From a checkpoint of a small image classifier.
Training: 12900 steps, held-out accuracy 22%.
Data: trained on photos of plants, animals and fungi (iNaturalist), 77898 training examples, 42.4 epochs.
Rows from block 4 of a small image classifier, named by matrix and row number. Rows with one number belong to one neuron. Each number is 200 + 20 x the weight over its row's rms, rounded and kept within 0 to 999. All counts start at 0.
After each neuron's rows are labels from the 100 images, of 14848, where the neuron reaches its largest size: "patch colour" is the nearest of a few named colours to the mean colour under the peak. Only what is clearly more common there than usual is listed. The data: photos of plants, animals and fungi (iNaturalist). In brackets: how many of the 100, against the usual share in percent.
# u: gMLP up (value half) (model.blocks.4.mixer.u.weight, 576x384), inputs 128-255
# v: gMLP up (gate half) (model.blocks.4.mixer.v.weight, 576x384), inputs 128-255
# out: gMLP down (model.blocks.4.mixer.out.weight, 384x576, transposed), outputs 128-255

u.25,184,223,222,213,160,173,208,186,233,173,200,209,169,204,194,199,188,175,219,219,209,203,213,202,212,177,161,235,191,235,202,243,205,202,199,180,209,194,193,243,211,182,209,191,228,167,169,193,204,213,224,205,220,194,192,223,201,234,198,228,203,218,199,215,230,200,175,197,242,178,180,194,218,186,181,179,197,221,182,184,204,172,233,173,202,194,155,226,192,157,170,210,181,198,237,220,221,243,223,193,218,179,195,235,204,206,190,162,192,220,197,193,215,219,214,182,188,231,171,217,191,173,184,166,187,192,210,173
v.25,191,239,191,238,179,194,197,198,196,214,194,197,185,184,224,234,194,197,194,179,190,230,212,178,257,227,202,177,195,229,185,199,192,195,217,172,218,172,211,193,184,197,202,175,243,186,218,213,246,209,206,220,232,158,218,185,203,230,201,211,171,190,163,208,175,195,231,207,204,185,219,200,207,198,202,195,186,178,245,223,215,213,200,176,227,227,193,207,207,202,172,181,231,200,229,199,195,214,208,189,216,166,169,212,223,195,217,199,178,188,167,188,181,202,191,196,187,227,206,182,199,211,214,214,176,183,211,172
out.25,214,164,219,227,158,224,171,196,211,182,155,185,201,202,208,182,211,214,263,218,202,196,166,197,244,178,204,204,205,181,179,231,218,189,220,178,220,195,209,199,204,196,214,185,210,190,198,182,197,194,218,204,208,185,184,198,247,180,201,176,220,211,200,211,254,197,188,204,195,192,194,223,210,223,210,192,172,191,185,218,224,162,188,203,198,157,227,205,227,215,206,241,215,183,207,222,203,223,218,220,139,191,202,256,186,203,194,219,208,222,220,179,160,215,191,197,200,228,195,187,153,211,203,173,196,212,236,219
patch colour: grey (88 vs 50)

u.334,203,202,184,218,212,186,191,215,193,193,209,165,202,233,214,157,171,197,220,175,181,163,210,197,159,214,183,186,219,205,211,205,186,223,191,197,171,228,169,210,165,182,210,199,224,185,213,194,228,217,218,199,190,196,154,163,192,189,207,182,192,168,225,212,195,198,204,192,153,168,167,217,199,195,192,165,204,200,182,221,205,204,195,189,184,220,176,220,205,185,241,234,210,223,161,197,220,179,208,197,210,204,217,211,196,205,165,202,204,182,243,192,171,214,192,230,202,198,205,221,174,240,212,191,198,196,199,186
v.334,206,184,190,227,180,207,166,196,225,190,173,192,197,213,209,211,198,174,242,199,233,214,220,176,190,200,214,192,201,194,220,191,235,223,200,191,198,222,203,195,199,192,200,222,199,185,226,200,183,193,204,237,215,181,178,157,182,178,248,218,184,209,199,200,217,168,226,185,225,183,173,210,187,219,177,207,180,202,214,193,194,172,179,188,220,203,224,189,193,227,186,212,190,217,198,238,189,200,218,195,190,217,169,192,179,185,224,175,176,203,205,220,176,212,207,212,208,190,226,183,220,216,178,176,175,205,192,214
out.334,185,233,209,194,205,169,193,163,193,211,208,192,204,231,190,172,211,193,212,221,184,184,225,196,201,203,213,210,179,189,199,217,181,226,209,201,215,214,226,190,172,216,201,186,203,216,180,209,192,183,183,226,224,209,237,227,206,232,188,192,205,204,201,177,219,215,196,164,224,193,201,201,200,168,243,226,172,235,204,164,191,212,196,202,223,204,190,211,206,234,202,223,209,215,168,192,225,208,179,220,202,209,135,203,183,184,193,223,181,199,192,191,199,211,189,190,171,216,168,189,222,179,200,214,208,221,205,245
patch colour: brown (49 vs 24.3)

u.570,197,242,173,184,213,190,199,238,166,213,199,211,215,198,195,212,204,225,160,203,189,142,186,199,224,219,220,218,203,235,206,215,213,170,220,181,197,235,186,222,190,240,224,199,203,182,177,181,173,198,203,209,222,217,187,165,185,181,177,211,202,187,196,232,210,219,207,205,220,181,208,226,221,168,200,178,197,218,198,206,213,190,211,200,200,213,203,183,231,194,186,237,212,193,197,198,274,189,230,191,187,229,212,193,204,227,197,195,165,191,199,187,199,212,158,199,221,211,215,197,189,221,197,201,215,181,197,199
v.570,184,208,221,181,187,210,221,196,183,238,189,176,191,188,199,173,192,206,205,189,196,179,229,146,195,175,148,166,197,225,196,240,173,203,186,202,214,196,184,207,178,228,226,246,192,161,204,182,190,171,168,210,236,178,221,184,186,209,228,206,198,171,190,184,201,189,208,222,219,195,198,186,210,189,201,195,204,198,227,175,192,202,201,198,198,193,200,187,192,176,182,200,171,224,187,200,191,196,212,214,171,227,183,217,191,177,210,182,199,221,241,146,139,218,196,182,220,182,192,219,214,200,200,183,241,194,212,211
out.570,204,211,169,227,212,189,186,211,196,211,167,187,185,254,216,235,153,203,236,210,178,197,173,192,172,193,172,219,236,208,148,201,171,178,195,224,213,179,220,200,213,189,224,204,201,167,178,204,235,202,204,209,199,167,228,218,196,191,204,174,231,184,180,193,215,196,185,205,199,201,190,188,197,198,215,189,196,192,219,191,166,223,221,213,165,203,187,198,219,235,179,205,197,217,173,205,190,198,241,188,176,189,164,201,232,206,170,195,218,223,237,163,211,222,216,198,200,206,174,218,202,223,199,186,207,168,175,194
patch colour: black (38 vs 3.5)

u.29,221,182,226,164,217,206,223,188,200,166,209,190,200,193,209,234,169,220,202,246,204,218,191,138,194,173,203,207,205,172,205,221,200,207,197,192,167,187,187,181,222,179,208,189,238,202,231,234,184,163,239,204,181,194,232,165,199,183,197,242,191,186,209,237,217,192,220,209,227,196,195,192,205,179,220,220,182,216,175,177,220,209,180,220,164,196,214,207,207,165,225,190,191,203,218,207,220,220,215,180,180,226,199,178,233,202,212,192,188,174,206,220,176,224,184,199,168,209,192,213,178,189,154,209,211,200,182,205
v.29,224,206,215,189,175,201,212,185,175,195,198,201,192,158,221,206,233,221,171,209,239,220,166,196,208,213,183,178,174,164,214,185,178,203,197,221,211,166,215,215,209,195,210,206,200,167,212,213,188,154,196,223,219,204,217,182,202,247,199,216,210,195,194,225,168,198,208,233,195,195,231,187,199,165,166,212,204,203,198,198,180,161,180,206,178,175,208,221,225,179,183,181,161,242,217,207,207,216,198,197,191,196,173,191,177,186,197,221,155,216,214,207,213,197,208,199,220,216,212,184,201,189,218,208,174,195,227,208
out.29,193,204,217,192,235,189,175,194,213,189,157,222,203,201,210,215,219,116,222,174,194,196,176,223,229,222,216,174,223,186,155,226,218,200,192,174,183,239,228,191,188,175,202,197,183,175,210,194,200,213,188,211,188,191,222,193,190,213,180,176,166,225,196,223,217,207,158,178,196,237,213,163,219,213,210,168,169,192,175,215,215,200,187,196,194,187,182,213,230,178,176,190,227,212,228,222,186,186,189,214,182,186,156,209,193,175,241,205,231,187,198,205,229,195,147,203,168,164,170,183,215,153,198,220,188,213,209,199
patch colour: brown (66 vs 24.3)

u.159,202,177,135,195,190,203,196,192,181,207,182,214,169,167,198,241,161,233,190,204,228,195,238,188,205,223,216,206,204,210,231,176,197,240,194,224,215,190,202,198,198,190,191,215,225,223,204,192,210,201,227,156,180,191,203,194,219,175,211,201,203,179,209,183,191,209,198,233,173,223,205,205,197,211,199,235,203,210,205,250,191,239,165,214,187,190,185,193,207,236,193,212,229,208,222,207,208,200,210,172,180,160,229,165,193,223,223,186,235,197,186,193,197,199,183,176,196,192,189,239,208,216,227,180,197,191,216,176
v.159,199,199,189,192,220,185,176,181,205,202,197,194,196,205,198,239,216,192,188,234,179,192,191,171,170,224,192,177,181,181,174,222,216,209,214,180,211,206,217,202,190,193,214,181,223,223,196,191,166,234,196,159,190,185,171,191,211,173,168,245,223,184,174,214,191,201,204,266,211,184,212,195,181,192,176,180,200,165,204,223,203,258,199,202,215,210,172,211,201,216,216,221,216,228,181,201,179,188,191,209,201,146,210,203,211,197,207,206,195,209,210,182,229,201,210,197,210,174,217,179,225,184,204,234,166,203,198,211
out.159,186,216,174,223,216,155,203,184,205,185,164,194,223,196,229,198,222,207,205,223,176,181,201,198,222,207,220,193,211,142,186,184,209,186,206,209,195,209,195,238,191,186,220,225,189,171,196,226,193,230,178,197,200,212,207,189,240,216,219,218,215,203,197,196,213,230,190,244,198,195,187,173,220,154,192,187,183,186,181,220,210,152,163,210,192,184,210,185,212,195,225,219,194,221,177,202,232,202,221,204,208,204,228,203,220,201,204,176,205,211,231,192,202,202,179,200,212,182,169,199,197,180,194,222,168,220,184,199
patch colour: brown (75 vs 24.3)

u.158,152,172,193,203,180,202,199,201,225,189,204,206,179,217,162,213,237,200,222,188,196,204,228,165,204,212,180,208,171,205,195,202,199,174,184,207,170,185,200,236,217,228,198,190,195,182,209,180,178,222,158,199,197,227,200,214,236,216,197,213,170,222,192,194,206,206,208,187,183,196,169,253,197,166,223,177,198,196,189,198,211,213,182,195,200,208,236,186,169,189,239,218,178,231,209,202,194,226,164,202,198,230,171,166,202,227,206,199,175,209,204,199,206,192,178,190,207,155,203,215,152,176,188,196,177,180,190,179
v.158,158,212,195,200,191,227,211,192,216,227,209,185,206,216,205,204,235,180,217,214,201,192,188,178,192,204,180,188,177,213,200,176,237,190,217,204,201,196,185,202,182,214,231,182,186,195,195,208,136,226,183,209,188,197,188,185,214,207,192,204,209,219,190,235,229,203,191,184,193,216,196,179,210,181,244,249,209,170,199,218,218,206,215,207,179,204,222,200,190,184,201,210,180,220,221,208,180,203,185,192,184,243,165,160,181,223,206,189,222,191,195,214,203,282,195,234,227,240,231,223,222,197,228,217,216,204,158,207
out.158,212,217,188,164,180,197,216,193,197,204,207,208,197,178,181,231,197,201,208,179,195,203,220,212,228,189,220,199,199,198,159,196,168,189,196,214,234,195,190,227,229,199,198,193,198,194,178,201,198,235,193,194,217,229,204,235,205,187,189,171,220,230,193,173,151,188,167,192,193,224,212,180,165,177,178,193,222,192,186,195,207,182,207,194,174,206,201,194,193,199,176,189,222,170,181,165,223,214,202,192,206,221,218,193,199,228,214,190,175,198,189,212,213,232,195,213,211,170,209,168,192,217,262,190,211,202,219,191
patch colour: grey (91 vs 50)

u.34,197,190,204,150,217,230,217,192,185,196,230,201,198,183,217,207,219,208,186,195,193,186,204,189,166,183,139,188,174,223,172,200,235,229,198,187,208,188,173,200,195,223,220,187,199,219,235,207,170,186,226,199,205,203,222,193,207,183,186,182,211,188,215,184,203,205,218,200,177,203,201,173,207,197,183,203,208,210,204,237,252,181,209,192,235,214,227,210,196,175,226,241,200,195,216,197,198,194,158,169,196,224,184,219,203,184,178,219,199,212,200,211,202,205,243,208,199,178,180,198,236,184,210,160,232,213,207,219
v.34,208,183,225,175,195,213,209,206,199,199,220,207,184,204,170,193,188,204,180,196,194,196,166,188,193,182,176,223,232,179,242,200,196,209,226,204,209,174,225,183,166,227,191,245,175,167,219,191,201,213,203,224,204,172,189,194,183,195,232,193,185,234,173,228,162,225,185,190,162,193,170,187,197,202,223,190,194,188,196,200,169,207,184,220,185,207,197,210,183,211,208,198,183,189,212,230,174,211,179,207,219,203,190,201,173,234,216,207,208,213,219,207,232,191,213,170,199,209,167,207,213,173,229,175,179,191,225,203
out.34,194,212,215,224,228,220,195,223,175,215,219,212,220,192,192,189,188,216,179,214,223,195,197,207,195,208,181,208,200,226,198,225,238,216,189,200,203,220,222,197,224,194,183,189,225,192,199,206,208,157,150,218,213,200,195,212,190,201,218,220,205,169,196,195,175,184,194,177,215,161,194,263,170,187,225,207,192,221,185,178,180,173,197,184,175,210,226,223,192,214,212,239,203,225,211,203,184,214,210,212,173,226,178,165,165,199,183,202,216,162,191,152,232,163,215,185,161,207,211,211,206,213,208,181,213,204,238,168
patch colour: white (43 vs 5.7); pink (30 vs 10.2)

u.372,203,166,202,198,198,211,173,204,214,190,210,193,214,199,166,178,206,222,220,164,186,218,184,222,187,223,197,227,190,222,168,193,218,204,193,202,198,211,223,223,214,211,191,213,202,205,186,181,208,198,177,174,167,204,203,242,200,214,190,220,207,230,195,212,215,182,202,212,221,181,172,223,167,195,224,173,213,223,199,221,228,222,197,220,225,198,216,187,171,210,179,197,200,178,207,200,204,195,211,203,194,204,176,198,173,221,207,149,197,204,197,193,227,197,213,194,199,180,207,220,178,229,207,185,166,221,223,229
v.372,217,229,186,249,199,197,221,183,198,190,191,200,209,233,201,196,203,231,178,193,178,169,172,217,199,189,215,216,191,215,234,163,196,207,189,203,197,229,167,217,204,226,205,203,171,219,189,199,189,203,172,202,188,170,210,203,180,182,227,207,238,205,198,241,196,236,193,208,186,212,221,245,241,203,190,204,210,188,177,208,240,207,213,196,197,192,196,178,203,211,213,204,169,207,189,198,218,201,224,203,202,206,180,233,199,217,210,199,185,165,188,153,186,181,202,209,185,171,226,211,245,183,194,210,183,202,225,188
out.372,225,216,221,186,187,227,202,192,239,228,197,199,203,185,206,176,201,175,217,210,183,238,201,187,184,200,212,249,157,186,208,171,209,206,195,193,221,162,200,201,210,219,187,206,227,167,236,245,190,215,201,217,212,166,195,211,199,188,226,231,220,196,224,225,207,216,164,209,192,228,217,197,197,207,189,160,197,189,172,192,211,178,203,201,195,168,213,183,220,210,221,167,194,202,210,156,177,194,201,217,180,205,171,219,213,240,201,205,166,212,209,199,218,207,200,204,179,205,173,182,199,213,193,200,210,194,192,193
patch colour: grey (77 vs 50)

u.454,163,227,222,188,190,182,199,203,204,211,197,225,248,185,199,182,193,236,221,163,208,187,235,238,188,172,201,232,181,212,191,179,181,215,188,204,226,213,188,232,174,198,197,191,183,224,151,219,168,218,201,207,230,196,207,198,210,210,230,190,212,211,160,201,221,189,212,181,230,194,210,192,210,182,180,197,195,191,211,198,172,189,193,200,186,193,199,195,182,201,189,234,224,205,233,199,224,229,188,217,209,187,189,147,223,206,201,202,228,261,189,190,208,202,167,214,190,202,205,214,239,205,239,209,206,188,219,180
v.454,159,200,205,225,190,181,204,199,194,195,201,190,212,188,213,212,183,230,216,188,176,189,211,192,201,190,197,220,177,196,206,150,221,226,179,202,179,197,183,233,177,189,190,193,170,214,171,202,247,228,213,208,187,193,264,195,209,206,183,245,195,214,185,189,205,191,199,231,203,204,171,194,238,183,194,207,188,208,176,183,196,172,208,223,209,209,236,211,198,223,193,224,213,199,209,219,227,201,239,208,204,202,202,198,209,225,175,237,210,193,200,186,220,175,201,222,233,203,231,187,217,227,181,211,206,232,203,209
out.454,168,220,203,161,184,178,216,198,169,214,212,200,197,198,231,241,184,199,201,228,147,210,187,184,194,238,201,206,221,185,214,200,234,219,181,216,202,206,196,229,154,193,194,210,216,223,227,204,220,191,204,206,181,190,226,190,170,207,199,204,213,213,185,169,242,193,214,243,176,217,207,200,201,198,184,213,191,240,187,174,192,216,201,189,197,223,207,205,157,190,190,224,232,206,185,243,195,187,189,201,168,199,193,203,196,223,222,217,240,195,214,207,187,203,205,162,201,204,199,180,193,191,219,218,227,209,181,188
patch colour: pink (32 vs 10.2)

u.214,207,205,202,208,206,164,222,202,207,218,180,213,198,219,132,174,183,186,181,184,231,205,169,166,223,209,198,214,213,188,178,237,172,170,202,236,212,203,206,187,182,207,187,179,213,226,209,196,197,218,226,246,189,219,229,177,220,226,177,180,210,188,220,168,185,190,181,235,199,192,186,178,224,206,230,179,181,189,259,202,186,203,223,202,217,237,194,196,210,189,190,182,251,206,202,236,212,179,203,197,174,194,188,219,194,180,183,198,184,223,220,197,201,216,178,205,183,195,204,197,179,183,238,215,214,220,208,220
v.214,242,194,177,215,160,216,179,224,170,204,205,189,181,207,221,241,205,210,168,185,190,198,216,215,213,207,204,169,193,206,233,181,206,199,225,211,209,218,201,186,236,209,227,257,216,226,159,183,193,190,207,216,174,188,172,203,190,223,212,194,200,185,145,247,191,209,237,228,222,194,177,212,225,185,194,216,212,216,220,189,219,189,211,203,201,155,215,189,183,213,192,195,181,201,177,178,180,208,213,177,174,178,202,184,214,177,195,208,209,224,185,218,224,200,221,219,179,186,199,168,189,175,218,213,223,200,202,166
out.214,197,186,207,224,221,170,198,225,182,197,220,197,260,146,180,171,211,178,210,211,226,183,195,168,184,206,191,202,202,171,182,201,186,226,202,203,167,198,176,187,214,146,198,194,162,216,196,184,182,192,197,229,211,186,181,201,185,206,192,191,203,209,229,227,183,205,195,199,186,175,222,206,225,165,224,190,219,215,224,192,222,206,221,222,200,224,205,194,214,188,211,203,185,195,208,175,212,197,230,193,200,206,213,208,200,201,181,176,186,193,209,156,207,177,199,174,178,226,207,202,203,173,226,215,199,228,180,169
patch colour: brown (57 vs 24.3)

u.54,186,184,203,209,200,240,197,186,223,206,186,217,211,185,212,183,212,221,217,201,185,201,175,212,210,227,203,208,208,236,142,215,221,223,171,210,211,233,194,229,243,206,227,161,196,224,177,192,222,187,222,221,206,181,206,208,206,177,186,184,183,194,193,215,203,186,219,202,185,226,191,168,213,215,209,182,166,180,204,179,200,204,175,217,172,166,194,221,176,175,231,176,181,213,196,230,195,145,158,204,208,214,191,212,161,208,213,204,205,208,204,254,214,190,186,219,208,191,225,175,175,199,176,202,208,213,153,220
v.54,227,185,204,178,212,217,200,198,234,230,186,202,223,188,201,188,211,200,213,237,216,192,217,185,198,203,200,185,177,216,209,182,193,205,209,241,192,226,198,211,198,221,213,244,193,205,164,177,193,188,221,208,225,209,222,188,234,203,180,176,206,211,206,203,223,182,192,235,221,193,224,177,207,214,184,234,214,183,169,203,205,246,213,208,219,191,222,208,160,220,169,211,240,202,209,195,187,227,196,186,194,193,220,208,205,217,192,177,185,221,197,228,175,202,201,223,209,220,212,183,226,200,185,178,218,180,210,181
out.54,217,165,179,196,203,197,173,189,172,197,212,189,207,167,212,163,234,222,216,222,207,206,180,173,198,182,199,187,219,187,214,193,204,199,173,215,195,219,175,213,182,192,204,189,193,193,228,213,221,203,179,141,217,230,200,192,218,207,191,188,182,195,200,188,240,220,186,216,210,202,227,150,202,195,204,181,211,165,173,201,206,264,203,195,256,224,206,188,194,173,225,223,196,195,199,192,208,155,204,194,215,204,208,190,197,169,187,230,224,172,163,229,190,186,214,193,196,215,224,234,182,203,173,188,196,191,199,167
patch colour: pink (34 vs 10.2)

u.431,166,213,167,229,179,193,216,200,214,197,197,194,192,218,212,206,206,187,166,191,214,179,206,184,232,188,190,197,198,206,199,180,205,200,178,180,194,212,200,169,181,213,214,168,182,197,224,178,188,194,191,188,204,220,196,199,200,201,206,199,179,234,193,212,194,182,233,206,203,187,203,218,224,158,197,200,227,228,204,202,207,200,189,206,194,216,216,166,221,205,207,193,226,209,184,185,187,223,215,206,201,231,174,188,191,184,214,216,176,206,218,192,221,245,192,175,165,154,194,183,191,190,228,196,196,202,149,192
v.431,243,213,197,220,184,204,206,168,203,180,194,204,222,185,190,216,154,216,179,190,204,201,186,185,213,203,179,181,192,181,227,202,221,228,192,155,178,183,196,221,164,191,198,195,212,218,184,180,188,223,193,210,201,211,175,210,238,209,218,210,198,195,198,192,179,189,145,198,197,215,217,197,214,186,199,179,214,221,145,200,219,155,208,200,187,201,192,200,179,189,212,195,190,142,203,174,191,213,173,171,161,192,154,203,216,184,165,198,193,149,174,197,222,171,193,212,193,190,197,210,236,193,214,211,216,193,219,190
out.431,185,194,220,214,175,202,213,165,169,180,198,210,206,217,160,206,171,172,184,191,200,198,194,210,177,223,175,190,243,181,233,203,213,200,155,218,206,203,175,186,184,206,186,194,202,203,198,189,201,229,220,202,225,212,221,208,180,180,178,180,210,179,179,170,228,205,179,211,196,183,220,200,203,165,215,220,219,205,186,189,207,186,183,213,224,187,235,154,187,229,233,190,214,189,195,197,183,170,194,173,221,208,175,198,222,182,197,207,226,211,194,194,189,209,172,206,186,190,188,230,190,227,232,175,159,186,244,221
patch colour: white (32 vs 5.7)

u.338,180,197,185,197,220,218,203,163,206,201,214,200,185,180,170,190,187,198,214,198,220,201,179,194,214,231,189,206,202,170,195,207,198,149,209,195,205,199,186,191,223,212,230,184,189,170,189,191,225,224,192,220,193,219,193,205,175,180,214,146,227,227,179,237,187,173,217,185,197,213,205,216,199,205,178,222,204,259,167,203,199,172,213,224,189,194,195,216,207,211,209,216,186,167,210,189,158,219,201,146,199,203,178,203,201,195,210,198,195,211,183,188,211,196,199,252,186,199,205,222,199,213,188,205,199,196,178,215
v.338,215,205,220,174,216,173,186,186,195,202,201,214,205,229,196,205,211,195,224,220,225,192,185,250,194,200,182,205,194,193,172,196,173,179,188,186,178,217,193,222,212,232,195,150,228,167,209,199,198,177,177,175,226,201,193,225,195,206,211,189,203,221,210,233,197,181,230,179,253,201,186,217,212,204,197,228,216,223,191,211,192,175,173,194,169,196,208,192,180,217,210,187,202,216,211,182,193,235,213,205,185,189,232,197,172,207,214,191,255,234,163,205,193,172,163,190,195,200,229,235,170,207,197,229,189,186,238,210
out.338,168,199,182,197,223,184,207,222,181,202,202,199,205,204,242,225,213,201,209,204,217,208,169,210,194,171,200,220,180,186,195,190,217,195,202,191,177,203,192,186,167,197,199,202,227,196,228,195,185,224,182,197,167,194,184,215,221,222,222,179,201,195,185,240,216,215,171,229,218,197,171,183,225,223,226,229,186,214,180,217,168,175,172,210,201,182,201,179,206,190,198,183,190,173,215,205,185,193,185,215,181,203,190,185,205,198,231,180,188,209,206,233,203,192,173,207,207,196,193,180,227,180,181,179,197,184,210,194
patch colour: white (53 vs 5.7)

u.484,201,208,203,222,223,197,184,207,201,201,212,223,222,195,216,220,196,180,201,173,205,186,201,200,206,192,201,180,196,242,185,220,210,183,224,188,188,189,182,181,194,162,206,228,195,193,182,150,185,151,217,159,173,191,200,233,204,201,195,218,218,217,203,207,219,213,208,215,208,187,217,227,192,197,206,205,193,211,190,179,205,162,213,174,177,192,216,201,178,202,185,169,210,203,204,184,186,203,213,222,171,173,195,190,193,193,211,159,211,202,237,215,192,180,205,215,179,147,209,189,205,184,187,203,210,193,207,158
v.484,216,233,220,207,197,164,204,194,207,207,202,227,191,197,206,210,187,196,167,200,202,203,235,228,179,186,203,185,219,188,187,201,173,184,201,158,180,204,224,162,194,160,188,203,164,237,227,165,223,190,180,218,190,198,212,215,219,191,190,178,196,149,226,208,185,205,197,213,216,211,214,224,205,207,239,214,219,171,204,191,212,215,245,180,174,207,177,183,221,218,195,210,197,190,195,212,173,194,195,185,233,231,189,217,214,190,225,203,235,213,198,219,246,202,189,217,170,230,198,229,212,206,208,222,224,147,182,178
out.484,239,185,182,184,200,201,224,184,209,182,209,161,184,221,210,174,199,175,162,210,192,175,176,177,174,198,227,190,179,222,198,201,176,225,185,221,178,156,161,177,209,222,237,189,206,215,178,178,213,211,220,189,228,182,195,225,179,195,213,196,186,209,218,212,179,176,189,183,231,194,186,216,206,208,183,159,212,177,209,200,202,217,191,198,191,176,204,187,211,214,164,180,222,207,209,184,227,235,195,180,196,204,220,187,205,229,153,192,200,213,185,217,187,230,191,185,226,203,175,149,220,224,220,201,212,225,211,189
patch colour: white (38 vs 5.7)

u.428,205,220,208,204,189,235,236,188,200,182,200,182,217,201,216,179,216,208,163,196,228,196,228,195,202,152,180,216,180,224,216,221,174,176,182,177,233,193,182,218,202,173,201,198,185,195,182,165,192,227,182,194,248,231,240,162,152,200,195,219,216,189,223,208,179,187,221,185,206,224,234,199,227,206,178,207,192,180,201,206,200,210,219,213,187,190,192,174,200,222,217,196,191,189,191,165,197,170,200,188,193,211,195,183,172,171,198,187,208,191,236,193,200,190,232,167,195,208,193,231,177,215,193,200,182,147,174,196
v.428,198,228,177,182,192,221,176,174,214,169,196,220,209,176,179,173,222,201,214,205,202,185,203,201,183,230,162,179,202,223,209,178,211,214,207,184,208,198,167,214,189,244,232,203,213,197,202,187,179,234,162,195,204,183,227,200,193,183,158,250,198,156,202,237,210,207,189,215,189,175,222,242,207,219,230,193,229,187,211,213,186,187,205,185,155,192,168,162,217,168,207,217,184,207,196,209,216,206,218,171,161,237,178,229,202,204,202,201,209,177,201,224,203,227,172,164,218,218,189,204,204,198,198,223,174,181,175,177
out.428,207,189,191,186,202,185,179,185,237,191,184,193,163,165,196,208,160,202,182,155,217,189,165,200,210,224,207,203,230,192,217,211,216,209,195,234,191,195,192,192,200,205,218,233,216,192,225,201,183,210,167,195,225,186,199,212,193,220,186,198,199,165,216,221,232,171,181,186,221,177,187,201,196,195,225,185,216,198,207,200,193,185,257,215,192,204,201,180,205,234,218,211,204,206,188,213,212,197,200,202,184,201,219,217,214,161,195,199,208,185,162,228,207,196,180,206,189,189,189,215,206,207,196,174,173,191,202,213
patch colour: white (60 vs 5.7)

u.216,230,186,215,192,195,202,226,163,187,163,175,218,214,193,176,215,203,233,160,212,202,167,192,178,181,176,191,195,227,208,207,227,192,201,188,177,206,189,233,198,225,194,183,232,182,216,221,147,207,191,226,171,170,219,178,176,185,171,207,177,200,219,214,177,207,186,214,185,211,211,179,181,188,157,165,181,189,186,212,156,187,187,243,209,210,220,197,203,211,195,213,207,151,218,200,190,197,201,227,182,216,203,167,196,209,212,164,206,180,211,201,192,222,176,185,184,173,222,227,208,162,222,227,169,189,208,206,204
v.216,187,209,201,181,190,163,187,205,199,183,191,200,199,222,209,210,182,216,182,201,194,214,177,195,211,213,208,192,221,201,206,241,160,201,194,232,214,218,206,224,174,214,249,253,168,222,210,203,189,190,199,221,193,211,224,210,235,175,186,208,180,193,226,199,157,201,208,189,227,175,183,194,144,196,181,208,203,207,233,192,187,160,219,210,195,213,197,198,156,190,181,167,199,200,221,217,212,176,209,188,241,219,178,200,175,214,191,186,211,209,230,236,196,197,212,197,195,207,216,219,187,242,172,213,189,201,219,257
out.216,187,192,210,220,191,193,228,159,230,148,195,221,231,205,152,208,172,196,192,226,210,234,197,189,178,197,204,216,212,210,216,200,214,217,213,222,188,201,188,193,206,204,216,219,217,228,178,217,183,196,211,209,206,207,209,228,226,211,203,168,215,201,225,192,178,211,184,200,183,187,148,217,192,205,171,202,224,206,205,190,211,232,189,181,220,198,209,217,202,194,183,168,214,179,232,159,202,220,198,233,202,216,204,217,210,197,179,194,202,223,194,234,176,186,223,197,183,226,172,209,177,230,201,172,224,197,235,179
patch colour: white (30 vs 5.7)

u.200,190,209,200,168,152,204,187,218,204,198,233,207,196,206,198,194,146,186,207,222,242,188,198,177,175,220,224,180,209,202,196,175,196,216,189,174,237,187,201,200,169,212,167,189,185,203,209,194,235,157,183,207,196,200,184,173,208,184,167,176,196,187,196,213,184,191,204,190,170,165,214,241,173,216,232,176,206,235,181,178,198,183,214,224,191,192,174,204,169,198,218,165,203,196,175,201,211,203,217,208,207,221,193,189,237,223,192,204,210,218,235,207,205,150,181,213,164,224,189,190,243,207,171,189,149,220,181,195
v.200,156,166,213,223,210,191,219,162,159,228,192,228,151,202,204,166,179,199,192,193,210,235,180,199,168,196,241,192,195,201,186,217,162,183,217,209,193,205,184,203,216,219,198,197,219,233,198,181,211,197,177,212,213,197,179,207,185,171,169,179,193,197,198,203,219,171,161,184,202,195,185,154,179,200,213,191,182,188,209,229,201,217,201,187,186,160,232,186,188,175,193,220,173,202,195,238,185,194,200,190,228,190,196,222,198,181,174,208,207,208,188,215,191,202,259,193,146,203,209,209,221,241,220,165,200,209,176,218
out.200,218,199,187,167,237,202,205,203,197,220,241,183,193,215,215,184,193,213,198,206,199,213,189,157,220,193,233,194,221,180,236,222,201,191,204,190,193,217,232,158,175,182,227,204,221,178,224,179,188,228,185,217,209,193,209,198,187,204,198,172,184,190,199,174,194,163,168,199,218,188,200,205,187,193,254,191,204,221,193,183,179,210,210,205,188,169,189,243,206,212,215,220,183,229,188,204,177,172,224,236,180,223,237,209,181,179,201,226,238,157,214,221,218,198,197,209,169,192,186,241,208,218,219,173,250,210,207,237
patch colour: brown (76 vs 24.3)